Rows from block 2 of the fusion encoder, named by matrix and row number. Rows with one number belong to one neuron. Each number is 128 + 24 x the weight over its row's rms, rounded and kept within 0 to 255. All counts start at 0. Numbers have three digits each. After the name is the row's rms in percent of the matrix's.
# gate: MLP gate (fusion_encoder.blocks.2.mlp.gate.weight, 672x256), inputs 128-191
# fc1: MLP up (fusion_encoder.blocks.2.mlp.fc1.weight, 672x256), inputs 128-191
# fc2: MLP down (fusion_encoder.blocks.2.mlp.fc2.weight, 256x672, transposed), outputs 128-191
gate.538 089:128132154127127140161115127156141134087111164129166147122200094103161142149130130122154121128129111135170071107105133128085111164097132122160123113123109125133117130089162186113095134162104141
gate.539 075:116108087136120123147120097111122171129139121119128131129107163092124097108111110124153118162160142119171089132139129134141112096133150108111150139053153090114084154146102129140136139083119133
gate.540 089:116140177127158129170114126103124111179170131087144109149107137156140139095125164091149143152141169129169152105131089137161142124122175141156092112188107166129168134171122135120162141159162173
gate.541 075:086134115109136097158122148177136130160128124138143145124098086152154155127113154153129122158112115114128138123059105149157089158106139145124137138126119118139175130140145092092121174137151168
gate.542 087:138153111123112121142126097129123104112120136146162115127111133089109101144180155142119110120110133159103148082092104122110085205163121107141134142173126072111092102148111139104150132087117114
gate.543 081:105109117124145109154118173114126112074147097089157144142188126146127138122126078149134108092131168161102091141177147129144176158112083139103127116106154106118122148117144102147111107128098122
gate.544 111:112143166114117127131068121073148133103140132122150113112134145163150079126098128145108152115147120111154127174166119160154122128123108128143133162120139094148143116130126160110120136160103120
gate.545 103:101104102132102116159116123130128138146163113120137106074131135103136150136128123144145124139129139167106121147186121098113094073128113129128127111117114138137116122129149156121142135143112145
gate.546 096:101143133117069124181092109125106133107125118115102104130120075125111152162140116148119071065146102166137138180154129157079134160119104115126127094146125128115124141127157094142095141146136136
gate.547 105:138099166109130101123151116122160116113112175172111104111124109157138130148135177150140138151144096157131121112100136113130102148124143136150176099096124102133102128164120119063117140139156125
gate.548 079:166102109106126093149141122108129121121138145117153120110116142089079139130158134135115106157130103133150145081115135130106098142120117189123170145158144130149124112071145087132110193144169124
gate.549 081:109109120143121110147117071108100109105117151115134133145132091111132128126121145117102108123129105126131146172130166122118182104093141064087131139136107135135139128119110094134096097148159153
gate.550 085:128119113145121104105138160122125138123106087126103132087128101130113122114140130126119122119130113134135119084135112131152110122128124135107159114122143159118132127119120112155133090111157150
gate.551 133:144118139114115147148119124142152152099106147108093139119142102124187138092174094113120134126116131097113152121123118130129127154131119124126132121121109115182111076103159161171088133135092135
gate.552 083:155124086154107093109139143148123105168108150114137161148130154125118110079154133132155180142135118152130138132114065136082126101124119115115107105096122142090110173141102133103119099119153105
gate.553 077:122119117129121129160073135121154142147135115087119138128124159105110102094107138118133155128143145136116072147104119116112105137122124120122157170083158140110152107121102091143130164124088113
gate.554 087:131101149062114146141078129142155131124121137131136146112129147134168129152107119162172082106099091163113118127178105163195157157136125136139098118109113067109152155140162132038150111153150107
gate.555 091:110123149117132156159086137173113168101131128104153130113144118145125077170110085141110135158132136121178148154118152114125082139168133159135125189118119094153140124147146150134168151210124118
gate.556 091:104117101145140132172109133150114112167154094102122146161128146164123130099119104092118157107132186132155108143125135112138145135150148138102139120142117146130150148073161145159123111129113106
gate.557 104:128079155138148128110087122156124146101124174133099136146169118131111103104119149111132131140113113137116142155160164146105195070131122118129114117129135149148103159135137149137149125136127106
gate.558 100:131085103154090117093164101155155129144148117133175064134129160115132147121123175122131102126125135181137119109113098103138122098141096107136153075140109121143128125121102104125125148107101147
gate.559 074:133096172147134151093112104100162119097100147177151140087166118131148166104139146114119090101122130112113144137140110111124126080135143144140135123068140139135137123127129096102162087144092103
gate.560 127:098113124112075136155153125111171155140153157145140143124125124112099115162130115160124159144134131142136130124128131078127092132129074163194137134138081144147122104140150118100122141189114160
gate.561 085:144149129160120143144110109105153146116184123117117101104116162114156122122105140119123170076162104149134129144182134163138100184165121120119110151156118138160124079158099175099138128170110148
gate.562 088:128134154126132114125101127146145121171115086114142093178120136129117164131111147099130127104125123142133135141150186109136185072124156104133144108105178107115106147129072105118169156087121092
gate.563 090:170117154119120136121124113102127118121126147173122131107135190157111090137114134135113147149159092116141140149151136102135085138167160124149135141142126084145105100126114081167123111131152144
gate.564 087:154126138124129150119121111083075137106135118135074115128103124114114106095150149101098118104138152166156124088133157139134118149139127097105107187131113117112143131133121186108158144172162133
gate.565 105:114139146129160177135169146148110122112132110131116126126113154118130163155149061154125133166157131099115104126120070148127070158142068131158142142091089115174106098117151159127109167121130141
gate.566 098:151159095131136135137170148115128145157101141138122145113163078139132138176133094124109154080115122095122112091094155118110164184106106146152135157131157137125109134122155118135109176146127149
gate.567 163:091146175146110131129110079146141161126125123126118114123111153125160144127129160121147133144132131123160141142108120168173142100151117117101119155111125091130121124127146129103093142125121112
gate.568 085:137175125145092129138102131135114094130157096114084116141094121121131103172133123143104134158117137112098131130131094124159115114109110151159123139136101166151153162128124140157123154095103128
gate.569 115:158169155129132145148088119104143151107115116137131105097107159103168087126131138120150118094136104161126139116110088160161093148116138099134123103118115115129171118117126135112114182115132135
gate.570 111:138105155117134123108110143107117100148127131122151154137148121166154111114131130063127148154147099152087161111174114160154122142139161132123124164115167113128147128114132169130121104136112118
gate.571 167:118141108115116134136184103144139130150119128172093093112098096153121108159149134142138121111128110162121143112092112084112079141158127152194142121137152115137138110171157084123136149158118129
gate.572 082:134131122156150116142154111124115140148084136140078097101131133135152111126163144133150147081107123113131140086118155098080119144128149170133132134113163136138168055128114114093117142145157159
gate.573 147:152129123129172123124108126101130117112136086104143138145133138147113125096132130146108145144147109093114151133185135163131067140153124096120114146168149136150149097115109139172139160155150164
gate.574 089:129080066159088135149105123100135125151114145172202139123156132132094117112131088133127097113113120130124132106138125110061113075148117115154122082150157153139142148161095130158103119143146126
gate.575 188:134119091134130119148110135135094103120127115120129160154146111114127139116160089125118156145116144107067108095140157095078138153125142121133129175108132109126116158083097118150149129121124138
gate.576 085:138197113127131127117122168163130087137158151116111144098106122147113139109152123122136123141146163139137108145106090083125122112108107104093158120131135088130100143115166171114116120102120130
gate.577 077:135097129133097092126145126155124153124118133160171107113087146133103139139142130139142125075110101122113150082078087114113132118106092157115122158117153177138116141107136124114110171148093119
gate.578 092:083114147138094181119144105135138144143161106085122145146124130105097137117118138144122157154134109118163109126105123091116184120132147132151153147157109126162103139144133113108096157166117106
gate.579 078:149153138127127129128099115115096120069141162162145089142127157152137093106156159122135097141149106120125150116137127153117110170064113136113162110071120077119098132144141162105139152115155121
gate.580 080:108106123143128102121145149144127132104110149120117127137111137117142121150094133101147115124107151132156142125111155090131157140145139094096159136110115082107119151150115132134114125128167179
gate.581 110:078139120127145148134179140160163118129164132177148150150157117111160162143167124173125158145111164116111120151102100135145121149108143136159147155107101098149130147125139138146100130103121154
gate.582 124:139118109126119109105106117068119100133126111136132145129121115151088130162116106142121087127122147136123137145124168116110136107155111129149138126100141096114111145147154106113130106161143116
gate.583 075:136157155105127180107179121145152126119107125136089110103106112132083147125165084149112138120128151145101130109127142143105132154132159137137104124124151082128161107139140100171131171126126106
gate.584 179:114147118132136147118153154169146058137194132122142164157143101131131157131144117120132167138106188163146119183089124096117152132104144128125150107097086112074102173117160170127119089122097132
gate.585 108:117098195129150111112140146125136127082136186141182135148144152124141110106093173123144125151150151126125144173128121146141145117093140085098111098094150130110122145140135143132175133119094140
gate.586 088:115124168213141147108093082173139156144151114098145147120111130087120093105102090122149126151115136093112127118171131136166142099132133150099132160122118141105105081170121122114116115122105150
gate.587 089:145167129157118099126109126157117165138140137112087138108111089156129123083089144151134165138141147151129158162130130154122125149136162114061106139098117169117149137124145147129153133145146137
gate.588 085:138120097136106113083114180084120107155134145149093123117137110147150152157129140106115104127133124110136144152110090158117132113110138085125126174153124160138151126125167111128152139110151109
gate.589 074:119158120138153135077104130101109082144103135074096139153113157152133148109085149133146138104149115115149147114128125146163172151130163128075155146124123086114149137121136094146067086152107133
gate.590 081:122116091137120119101118136213139112114163096089104115138128060151142136140155112122146144117119110114077154100143114141102127158096099127104104166130141171124119128093127131114147150085126169
gate.591 069:069125108141138125160099116191131133091116098118145165094139116128106113114165087170145116158158124091103144108105102112149149142159179155178105141142150150120158092107157109146104116117121126
gate.592 116:128135111132107152182131103114138133147157156150132114120123103159129103158120095134143124130180133149129143122143124079163090086138084145170134123154119101141121124154166114141098110172098159
gate.593 092:140128144131100117106141090146158117148132124169131136138132195127138141149131093153138160155132132148096110127104140097127119104096092133112120166123126091152084162110134107158071122166130117
gate.594 123:104134088164109149131152135132170120172162104123126136107102157126106142155117159138149172140124149171135138110125068124119109067129112145167120105182096179129159124150116098148139131153103149
gate.595 088:154114122151153116179136116161157133106126111123104131166121113161102201133188122153079131112116117132122117084125198147123141112123142140114105105124110145138133126115106136139116122148098146
gate.596 090:135143114122102135124130122115164112115167164123136120129156148098122143133105106132120092139158134107136124154119078130097145116138127103150155125124120089098117150176142088107087100147127130
gate.597 090:078155122141132176125124112122128128134114135104177138127132122079165127110140157118150120164121100118099134160138150130127142127132156069136158140143113161140145099152119176144167098140150150
gate.598 077:099081119110136086145134163125135146156138098133151111114134105142121149134147116093128121149119123157184114121115093098113117137124121150125120083170141092109097153109126097116145101123127158
gate.599 082:133123118172114144099110122122111114152131088157140124163108168119091117129144147126129147097107068142133086119141130146144120105134122116147168086081097110133120119138109106134123129112114128
gate.600 087:142145126126133161133141134126118137090103161180135128130122177102185174140142092098138111155123093069096111096113149131117130151150106140090166160116111101127139158120094115133094131108136132
gate.601 113:145134160155135132118104138147146149114148074105115141142119153129112145120084140107156167163136131111138122109114079149149151146130140126082119125115123192076123163136136111080137155128126135
gate.602 107:120154147110109158109105113138137173068084167109115143138114177101178163121118144112126114148126103110145137112137130135165135157160118122086131134125116140131086110143109163100096154136154118
fc1.538 090:144141121078138115108112138110134123162140133151135145113143085165112130136118163151126141131145106126129168151111116121099141110127106140122155120110145114118152133131140095123141133082123166
fc1.539 071:129104122104109160068151127157101097135121094132127146119099184084139153115100122122099116185138133126098131087152123158099145099138082120130115130100161125147139128141110155101130114108160120
fc1.540 092:086131143091133093096150111159129127127116134144141152108150120123138117103129155132144105104108120156134143140117170154107144174146125121095135146094098129112107120101136112050125172117132089
fc1.541 076:163108117130150160134168122148125136129085146085134118181076126116108128104165120124169146156151171127120106146121124114117112119119110121084124124132102112159110152128127118156142132120098139
fc1.542 082:115135146101122131157134132158103108132176126153146109118116073148167140142098116095131165135114161114134144096182150149095132125127155137121119137117100140077119144093178149134108133098100101
fc1.543 083:155121113156125131144162147125147124138131107091084129127143152114109118103115068134167117126135206158114093149177114088104154113146130102131131142134151133116118126119152134117140103124097152
fc1.544 119:130127138133138124138083139073163128104142112115135127089124154129144124130112110114096147156146121120156173130179127183159103145127130143137144132131135110135160140137168140129118155150114145
fc1.545 094:085080122130099115125136118136155186137154149120177120124116140120108121150122138107136127126119115138128117125143140158092153044133122113159157103158139124118130119169108119125153105151104147
fc1.546 091:146120071117131098125195148112135096159118160151126112126139145160081128157154145132114121136139145145153139106148110129138112104150092178138117148118116143127131170173109113085124126157116151
fc1.547 100:150147147188093107149115113100138139108147128078139131137110169139069121083088112119122132162136187133141121127126127110140144126122100164097086151151157172111138111094122128108132153205146148
fc1.548 079:149107115107128131120156134129123145111143118133180135164126160196159148100110133136128111161098126140113134103125134098173153098124131118152101141103119130109088124113134154140151109102144095
fc1.549 083:130130136113119169119129135134105147125142148086155110157118156087145112116163114126123127111139124152144103149144121105122119104145121112104134131159111186099145132152081100140162126078138103
fc1.550 088:105090138095101116138136119157116124106140110135136165096169105145121128147176124153140112120095120151102116123147166130128112116149114132134126140108137115112119096099144141073124107127152144
fc1.551 130:122150143139089138166123106113131132115137114115133130110093149108117158135125115124149128146136111131166082147132121127115137142114127140178139168157129158165130139075141113122087177185122120
fc1.552 086:126073152141129101158127110126136101122099108126090122145139109155112184100147101144123139155106127140139132091126111124109107128127145141175140152147125183167142117124101101122101152129055110
fc1.553 073:150118168145135127101068118120135145119128164110133118149149153114141113131127082130107120111119156163167120168157164155133104138129108126078104155155105169113164155119143132138131113091150080
fc1.554 084:109142118115141107095142111094160133079124134103135128129131145151152109116084129150133148089137122149125143107116139166178078113135121104154098136115105136116137129139119121093100116107087136
fc1.555 085:133116152136130112089100106115178109135123088108142133138127130116074098135144146120092128103144122124135185108159104170153108136138108138141124149136151121152125152131169160130114140155135091
fc1.556 092:180151120139125158160133114120120152130118161128112102126135090111145136117097156162133113114138081146113161110146148126125127157136160145130125161149124089111127098154105157083118138135168127
fc1.557 110:078111080109149115109147149160112117126128164072129175123128085109073121122167124168143113114123148145156128179102163131130142144106135145110096131093132122088072182135149158089148113139113120
fc1.558 100:173154137128205140109126107094099100126162131091115150144140112098144134090132142132129146144098116101128066129111142142124117164134156129103149124135083118113099129106103136127080102134135097
fc1.559 078:106152091115109122110119143112133103165132127107098120123142081120120103163119111158115167131175158095147137080140137123104122132097156171172105124156134094152169125152123148139102174155126090
fc1.560 120:118193143139132116113135160145112081150108143095140162144123163123130138070128126094141133129136123109152117100113147161124168180142168079102133129078153123104165132095102166139145134114128090
fc1.561 081:105110119141148109121132133135122168096137127154124137126133124136141106092147110115136151134103110118110121080128137132103137111145087111127130156178128125134124119139110106134095139134138149
fc1.562 088:108146153117145110099138167147162123142123128156096123153159107139118131144119118138181125126147137132144164123125087124158136098080133116141156161071147143100156151110174177112123128118123146
fc1.563 089:157065137124133119145099158126079127166135125143101117146121140126099096153119113150112146140139101126144144114124119133120119108161147158136095175125153110121144135120122119134151121112139139
fc1.564 088:122157082116125118143119136164163078153138094100149120162152076148175117148129134120099148121112137176169104113095175099125160120103167126112143107130112133127119135131159147126102117091109137
fc1.565 099:122131150131186143154098122157138102132162112114094129129113085130142157090125147147151114124157119138148090145113140172125086154135117107114129116072130108101135125169174125126112124141113145
fc1.566 103:116108091122130106106183129143120110175104109137110102101145110144105113163127146175097140115096148142134144088091113099139104193137135188127163126111142110112112146135132127080145110093118150
fc1.567 138:118136053123134101105123146115112117138151093125132130155155107152084096135145146148113147123141152091084101118151134123101119104131115115125132115161123149122131150119113108121122092125120143
fc1.568 090:156133098115119158110138125131139113137119106141118122107164140093128118109129144118122083106101125125145085163129159128143090199123131106144130149099123096133125140137117149124110132114128088
fc1.569 122:176101097124145113106159134148161131184123122140124157142130116161130125100126143130088150146119095104079137105132099111103118097119144103124142122155107159156126140134092088165137102076152118
fc1.570 110:129111150118151107131120125115152149121127128126129127115130144120151133122105119156101151165150115102156159150140142135190114098138119115137103182130136091151144111176146132126114123159151183
fc1.571 152:110118102132126140137179118138129130140118153170120083111112102148107109181134151143141136118125147151137167120116112103110091122148106160175141131116134139132147081142176100114127127142085169
fc1.572 089:114143160143138132124158119161106136103125108159125100099134112095126100140140135141184119097127099151125090101138110120136103134141059123100124134132211173150120112159109094129103133143157132
fc1.573 123:130123131139155108131109142074139121124160096116125125108132163165114102098118151154101135134155141124140164133137101155150077131143156107148128107154150150141152099148106171137124132128124148
fc1.574 081:109141135093133150102168100108116155077118158145108144141128114117135124100137163147144129128124126049066119106130140103114151157149171127131136136117131119171153128091129110171135143112147115
fc1.575 198:116134091136133145159129140118098085097121112114151192149153103109119130113146100137098126116128135116058104122163146101099139128110131124122136168138121120136128155092119133159149142146128158
fc1.576 085:120142121084171116132137134124129133153167094112105139102090118124120138157123100139145154150129119124156056152126100158116121091147115164123143140142146122172123122107153148108100126106087124
fc1.577 087:122105096125111133155160120165180135100092151129123083109121111143154128121140163117077145090107099107125150087094123136121089109148104131132151122117158182130128126135119100104111133173120147
fc1.578 089:159112099144162110086101145090099102181126103130138161119124109175099116123085138107157120131140108134134127161127102140136120118138142149143116106127176218136186115071120130129160117098106133
fc1.579 084:160130082155117108157144151088145083128115123145111120119156102118117122150129140153110151129116136182130156135149064108109129125130110173135155125163140123135136137146120141128137156183120145
fc1.580 082:077147136107136120097136153101157135086167131152169131141119168132151117149140151142140106141145141097128152141167121116098106112126138133100143129140124160100102084156108152144109120133079105
fc1.581 100:155140159107114147152059131090090116129133085098101102094132101133143115080145131109120136110143123142121114143174167133131122154161132069094125121109155147142114157129119119128141145141136113
fc1.582 123:107115149150078146177106071118108159122141137089105126127128118096154122109141139104149095127147160144133131182126166150083136175114138110129120133091141121138091113110167163085137141151133112
fc1.583 075:091106137140154106140092124117133156130128153166150093142114139135102114126141123147145142124167115132140088162161138108133132136080092110156121115176087165152134106148143103146181097147109119
fc1.584 169:165126158147108108139097110088100170108097142143088116095142101135152078099126132141123154098141070152104164109157129158137119141149121115116113143146140140158150089149110145121124141177160118
fc1.585 102:167145073135125118143132114113106086202113084119091136127110086159094111140149126165128124094129131179144125093087167105110093174120116139171100110135157120140135131162146143094127118111120127
fc1.586 082:091125156089110118131149088181148103068132149144132118109101075146144132142139125110118105137089092188127106186082130126106144127165116124127176099125136134108121186151159129080138094103139073
fc1.587 097:106114135093172110139172102101114129128118185130104134113155130114112137150147135201152096135153135163134099136134123112122135151147135137152121134122104115164152104127157136097126135134124156
fc1.588 085:126129145117211113097148154142147099130141154137132114139078127142119147140135117105113156133094133180139061109124096113093152150128133157100135136087121137117127148128129135113144126119136100
fc1.589 079:152140150144070122119118101150124159155140146083108160089124139105118128125126119140094141128112152117140128159128160088162118091147083184160101101135131114148136162123142162132133140163139107
fc1.590 083:170116112117166146134093113171147125103096132158131088134149131131107141109175138130124153129134144150112168078141132138107129125162148120131119089089099106122098096155135119126146097116171151
fc1.591 072:124143083111100122159091118143117091169109145112131169148155132146132153118130158102127137088099120088150139113114137137121127133162149113132145118145115098138097124129163077164103133100067109
fc1.592 107:073100125137132112166125130117162120142153162176128095109108142102099097148138139145119120121138155127105136156149151106103104106123108139142133098185129131158126117172130063138114099156150163
fc1.593 091:128146144059145121100109126147113146138098105139164154116135177114161114154102110125140149148128117124138163122176122145125137124097110157143161128162140162131101155138141100114133093115142102
fc1.594 137:121102170142171121105134141150105107131117155105100125129147160148136139096108144134159106143120118109156093133102178139097183165099135107089100145071119124108117136113144151086123112117142089
fc1.595 085:126109163143123170126130143131124142119149158115095103122129124123158101174112114102128106163121140082124108139137160082167127170118082116122135132112129130107117112134126145127129086154135157
fc1.596 083:142157141108144153113175134149125135118121118165106110084134129135131147123141109128128123155083080105110172119164131153143115116113118134127155127142183145142133108120144104117138179121115131
fc1.597 087:180138138176137147132128123141125120167112133155109109129103075134098136121137056125105129092128089127136126122134123087132109087146123117132123152124134156123139110094159126128129131163111136
fc1.598 079:114121144117110160113137103119136132122094124128087129141122172100107134118133151161136084120154104121122145054143168117153133130136110130123132112135112091140138106131070114091109104139109114
fc1.599 079:142142124129136154104129154114098143174087100155132112093128151112109085125106116122117148075133137119132141101155119099137102128155125126096134092136113148079128118136134146126124100156147123
fc1.600 093:147121116125154156124139144097147175133131136109117101139119067146108085088134098165129130105114116156181160103133111122155123137112112141135092059131146144116148132115152132134164147105105129
fc1.601 127:171174138137106120149142141155096104108124096111149160111125155112152117109158086116130090128125124112074132099111080136122097170091121147122151126148150124124148120086099162172161142047119135
fc1.602 122:101066118110130089167136144118158076124125127135114143103149083128087103139133118116105132114080182136136098147135164119107133093111127123152106125114118121137139189165143099128152119130097160
fc2.538 074:152107133142179108091150106085147129140123069132114132118111144127123099164105117142150137112104111125144128147141110142134148103154154159109137109090106154092153164163120077114177132121163124
fc2.539 067:178157136142197160143120133135137131126132141145059130121156133114138133110138140127117100110114109101153130096143184120112109080101128155121120108100125128128123101146159171079117163073126147
fc2.540 072:140200107097125170140099134167132127141109164139114103109131106087148121098115161132133115129124063108107135122137136132144126124140119157143156152092149143107137140103124133091107150105102122
fc2.541 062:138116158107133116100129140153140139126127107146143117119150109131165081119142128125146122100139114134146124133148103179129104132133152171109137120096130152098144068127140098110131132162128080
fc2.542 086:138123121136116200136114108133146141121138137120075109134081114100075112178110106132141159171158118109140087147120169134154091092129138169177119180125112140120111151126140156108178089103127157
fc2.543 084:136110158105159084100110121108137115147102154125136105111181125168161086192094114114139122084126135135149129144131095129142144145150149123131134137123151148153170136113131120130122138117108128
fc2.544 141:106104089143151124121107124118115134115140105116163180149171130154114119117164153128110170140121205126114157107145120107107114091091113106142106137156164140129107115136148128145144114153120138
fc2.545 079:092110125080132076144129074129151107138102120123161106155156114143186099158153133120120096086114098151111143155137144110083136180181098128129192140110148116144128095101133094137112121163133151
fc2.546 092:099126098110147072130096106139135127140110086128135190086115120132137112141121097122110145119103144103155140110133115137140117105129160166125127137140155135101135187141145128128145105129135169
fc2.547 110:161154091156119214132114118154135129153135103118105124141112135114091110098151115153150141130110142117110140142109161112115158122128122114131120126154130135095112145101138110176146136147121169
fc2.548 067:132109179117123148098112135111111111128125132165119083153167148093150131149100153149121091159118101125151109128156153163115094138133111125135111088076160110123110135106101134089118095101139158
fc2.549 073:142156132093076101147136129135099108179112110118173142112136126157130106148165129109143131145126102132131176112106160131114112083121146146132094182106130132174078140112143114146156113126123135
fc2.550 083:124129113135152148122138116129106132167116085099153146165132132146114088086149126109105137121137131128120120185140108121140129130162167106125085137153131135126148146106161096125155128201131116
fc2.551 155:124165143137115152145132120145107135110128182154133161126176120122131157058147111125096125081134124107093129103162118120068144147096110093122129117131106126117102066133126176165085136133121160
fc2.552 071:091121129113173090105164091137137112114100101107142147106130158111117111166109200150136139131154148104125161112089145118147112096133116158155105132168145149155122166140134096121137162147114110
fc2.553 072:139113099139147068103144146138143138125134087148149149123161150131175144140135166121125100162114136150139129117098112160150110115142137079145172107132126159153120149188119115141106087120134115
fc2.554 074:109122158096097114121109131137146131095108141138144125130158148109147096176133149135086158136140149115144173152119152112127099101125135158129111163122121124146133134097148135128114121129117140
fc2.555 083:152127137141109153157101151134120129119122117154133157126150129156116095094154152127127135118136158122073094124113093115110088102137149110113111089171097128200110100123121135140141119147115115
fc2.556 098:137132118137113213144130135125168113151110106122114092107115147115113136143133113158129144108134116112125150130132169149155148120140120122112135137104104115127082094122162176118154145132141131
fc2.557 094:158159121128161105173122142131139128130145118119110155106143107143130101095118108133123103136141127133150121129145155133162106132107116164109144103154142130122145127125126203110131125141111139
fc2.558 084:116132100098110148108124117138093124136105117151156123131096131121112160109140112150157124163163129112075134126154128130095134074104138136137110143180138155168103118127113103124110131106131151
fc2.559 078:154157166122147094109123139130130152143111143146122097118115139150143103138168117118147140082137099110100136113132106148146159133135128131084127123083120115179093139149116151087104107072149143
fc2.560 106:133146143140148093104122148110147159157094136155120135149093154123101124134098137124131136184148134118133113130126100157176113052146167132130102125128125119178134158104122092105125108101156119
fc2.561 066:147153166171158111128130113157131143158120138116080158136105084125138091137133156157146130134130131155150134110095107064171142160146116098108153124156137156105190098146155141133111152134131117
fc2.562 082:132170147135135084119141113111131140128153164144136127136132093119141112104153112151117116059108100164131114098169137103103148134111097100073132106116132153097134089132139171073110128138133119
fc2.563 085:147116164140126104139138111122089118126109099082158172119134139124108168099137153108145141106139154129113135085113135108063123114068087090148129129135108159155097091141131177169089130118116153
fc2.564 083:159146123142112165153082118093156122076117127121107122137129149121083137133136136128156118157152071115119133105131170167170103164096127162115113145106119095151125127142129192122141122131140141
fc2.565 080:114145094136125092090127106115140112188138119114143088136103168098125132141091129147124148114147141124161118102084144156143148121156152107158105170162122137122148204094119034108119127124123124
fc2.566 114:133116092118155115135153100127125139132100098132126152144141138125128106101113111124124162144158181103121120092155108134123131086125146166127113106202141166137152132154140092153149133172114118
fc2.567 192:110127086171144142148132127113148116150150095100088116158104129117087114090132110137106134105117127150113094135127129137096138113145167091122113146131112132121115152095123110148163137152145155
fc2.568 084:116151090122111135093125134133116108087131140147134135145108154112155143121091132145123121124147169112069124158110149104107129083121138130166099138155118140160133126119127138101123085157119145
fc2.569 134:097138133154148129150135129086163109176156098109090104124094121148080105135149122116124130128121101152157101134128129191136100130121173121159149135102131118095140128109103111129156134129156118
fc2.570 106:065113112141150126122126129130110155114131058095164160138130130143090130143141118125138180155105214129145134141142136125130114067127131107154119135164162136121101146132140104127128138157129161
fc2.571 170:124138119129174130130112083119104130102145130106120144136160113117127093116137123118112140117124155120122155081153122131110111124133117155114139106172160148117143148157147095154131129193115129
fc2.572 091:083096123098161121113138153102095097115152087087170151170131121089127121075157141145113136139119165107145137150108132122140115095095127170169105155196146128145113144094125110148156113150113154
fc2.573 154:068126106117150114129127127113106099142173104119157162152160121152108144127159096136097179149088157114117146110104156107086119117076112126181143130131156125087111137119129134174146127147116146
fc2.574 078:131123137082090094133142119146106139137114135159160126093131124109122131140124132136141107129153197128141168128153139094147115109142113137161128111124119147199107103134137168058125108121093128
fc2.575 240:117113175083136068088129119131116146115100136149152120116147120132161135198115151132146100127119120126169155111106117148168103135125120169132133114100171129118157125161138112075097123097122076
fc2.576 074:077127152158103102107104108157103132143103118169123150144162138162161160131145211171104134123110175149127140109119094099083178108114122069109125095112141107120107108113149075112094128111087136
fc2.577 068:087144163105134085107119105079110168119118100122161165118154094108156135121112122119120122095126188137106195107136116114122096138109080127156098108173119126128125113103129085122140087100136113
fc2.578 087:138113119128110138122144147125108132148136108118132138140080160101106122162111169128157112120117112086139118143123097165183113093152164179146110142146134127132116183126139068097174136127186110
fc2.579 068:129100148160091124106097130094154128106133157119117133121125143130117166143132130136110145135117126146095141120109127115101121060159131138090123145099125114134076115128101182109153132120146152
fc2.580 073:099119107142121123150110112107148175119146121107157139076155092144113119139114089108114135176120121134182149101125155161106154114135118182110147150168118114099140103114137085118130092139122139
fc2.581 105:138154117128129178140163120115154103115171126116139088110097142124102132151103151120169154141154078125143118133106125150145082111138112185170113125154112123144145126124136157113164130139133139
fc2.582 113:102097120152147131143136119095145108157126115110087091142100121129108091155087128137127130137128105126141102132110150149139111100150166153135130137079129109100148178149105101098138142115143103
fc2.583 066:120157122152133123149131126104125154184124110158131161146098131104099126095135160120112115157116114133130112067103113129129117114133077114137135158108142120133136130094133067145123117084123136
fc2.584 195:151131117135135184163131151113161111135137120127097071096082133118110128142094139131157114154151088134155105140132144158172077115114123150141133102105102124150135102122123177132155122121130104
fc2.585 125:158161183126087128132128171147138157128125177150112085111130121113151176131139097130149082088121072163119094122151120127102156179112130101108153137106118128124111099094087149109098107100159122
fc2.586 076:099130126108135100082120150131125110112119093127133121111127143118096140135166135110139135169121092165100123121113117090133116083080108108148112130122132085152091104117141181139106124068081118
fc2.587 069:134142085092136161160165115130110114146135120126171129114074095123129137195118109140137108129138099120182139165109106123162142110122131136112116108125126130142124157155155101125122138104112133
fc2.588 080:145167146114125158136143131143126157132109138101142058093126153117148152110073124130168090093146111087159135165152108134153115162129130136165148125138121140134131075175114172135143110106135116
fc2.589 070:154174156112120123111119133112117123117131131109124128124117163123134114112130147141098143127127152108110176130132110134123127132155120110060088176165105122155138122061124144124118134130115126
fc2.590 071:132140093107116114111101096132111119140157083102132146115100106154156146173172117140145133152135157084151148114118124138153122119141129185109140149113138121138153139093120069165109156113131104
fc2.591 060:162106125147140130147143120109164123138121134167126162128151155095121121106141119140145127176136127124127111173173157182134115126152201117145105142108177122111122120111092181076139103105103134
fc2.592 091:123153159123152138170124108143103133102140146149126139126152124129138092111141129133101131088136076125132141098137167129067148174080118127136151132127143108100140100161132174129075129132108134
fc2.593 082:137134155087115143175148096158128133108127145111091100108134123141099144204130108113134102155135113105106137117128168122127183107120108155135116147147105146145142100128123224103119104142117124
fc2.594 132:150161122112116123095122148126116151117079101138135144159115134104147151101113126110105150187163132108106128134123077130152123075131137106143112141121103137201136124103123087153132114103140129
fc2.595 065:090113101125110123161112154119120123147131130160107111135151120121160107117114152171156101125101094152134149139161126142093109182098128162111146115096121113136143141134158210124097153139124146
fc2.596 074:095172181111097131148146116155117103120123146150151090117137113110138135130145147139121087084097102104108128125121125111147163159115134174095139143067099137152142102127118182090107133115126140
fc2.597 079:152147173122084159160117143116117145147094152139135098117087132108111132145121127140177158131138052118117162160127103102095170135112138138128129130099107119176118109107127153131120088111136172
fc2.598 073:122115128142127118129120175090123101154156098127117088116106121155107122149147094123114139171135168139114106130127144145125094106116126136146140129084114161105149135119143139142136125122155142
fc2.599 067:136153179131132145131105158112161099155156122141124136132105133128112153110090092148122132144134147147096123084131100133095172157130121165152135133141096149097161095110121161138110081088147178
fc2.600 096:116096117146170098116117177146149097169135110115108129155125123140118157135112146114161135121130132123134110130096087158125106111150124105104129135117145118152147166121110098151199124102143122
fc2.601 113:132103141144151134138132145078111118100133169151103138118123126149150098082138131121084122100099094148140144110169134122105148138133106091041149129117152130109160119138117158132093141143118119
fc2.602 112:130117094155129196156132133101135093158155119126080085112095158128093143095119112125131156147137126135104104122095142145139113127133168075126104144073099080129124121125119168129137129131141138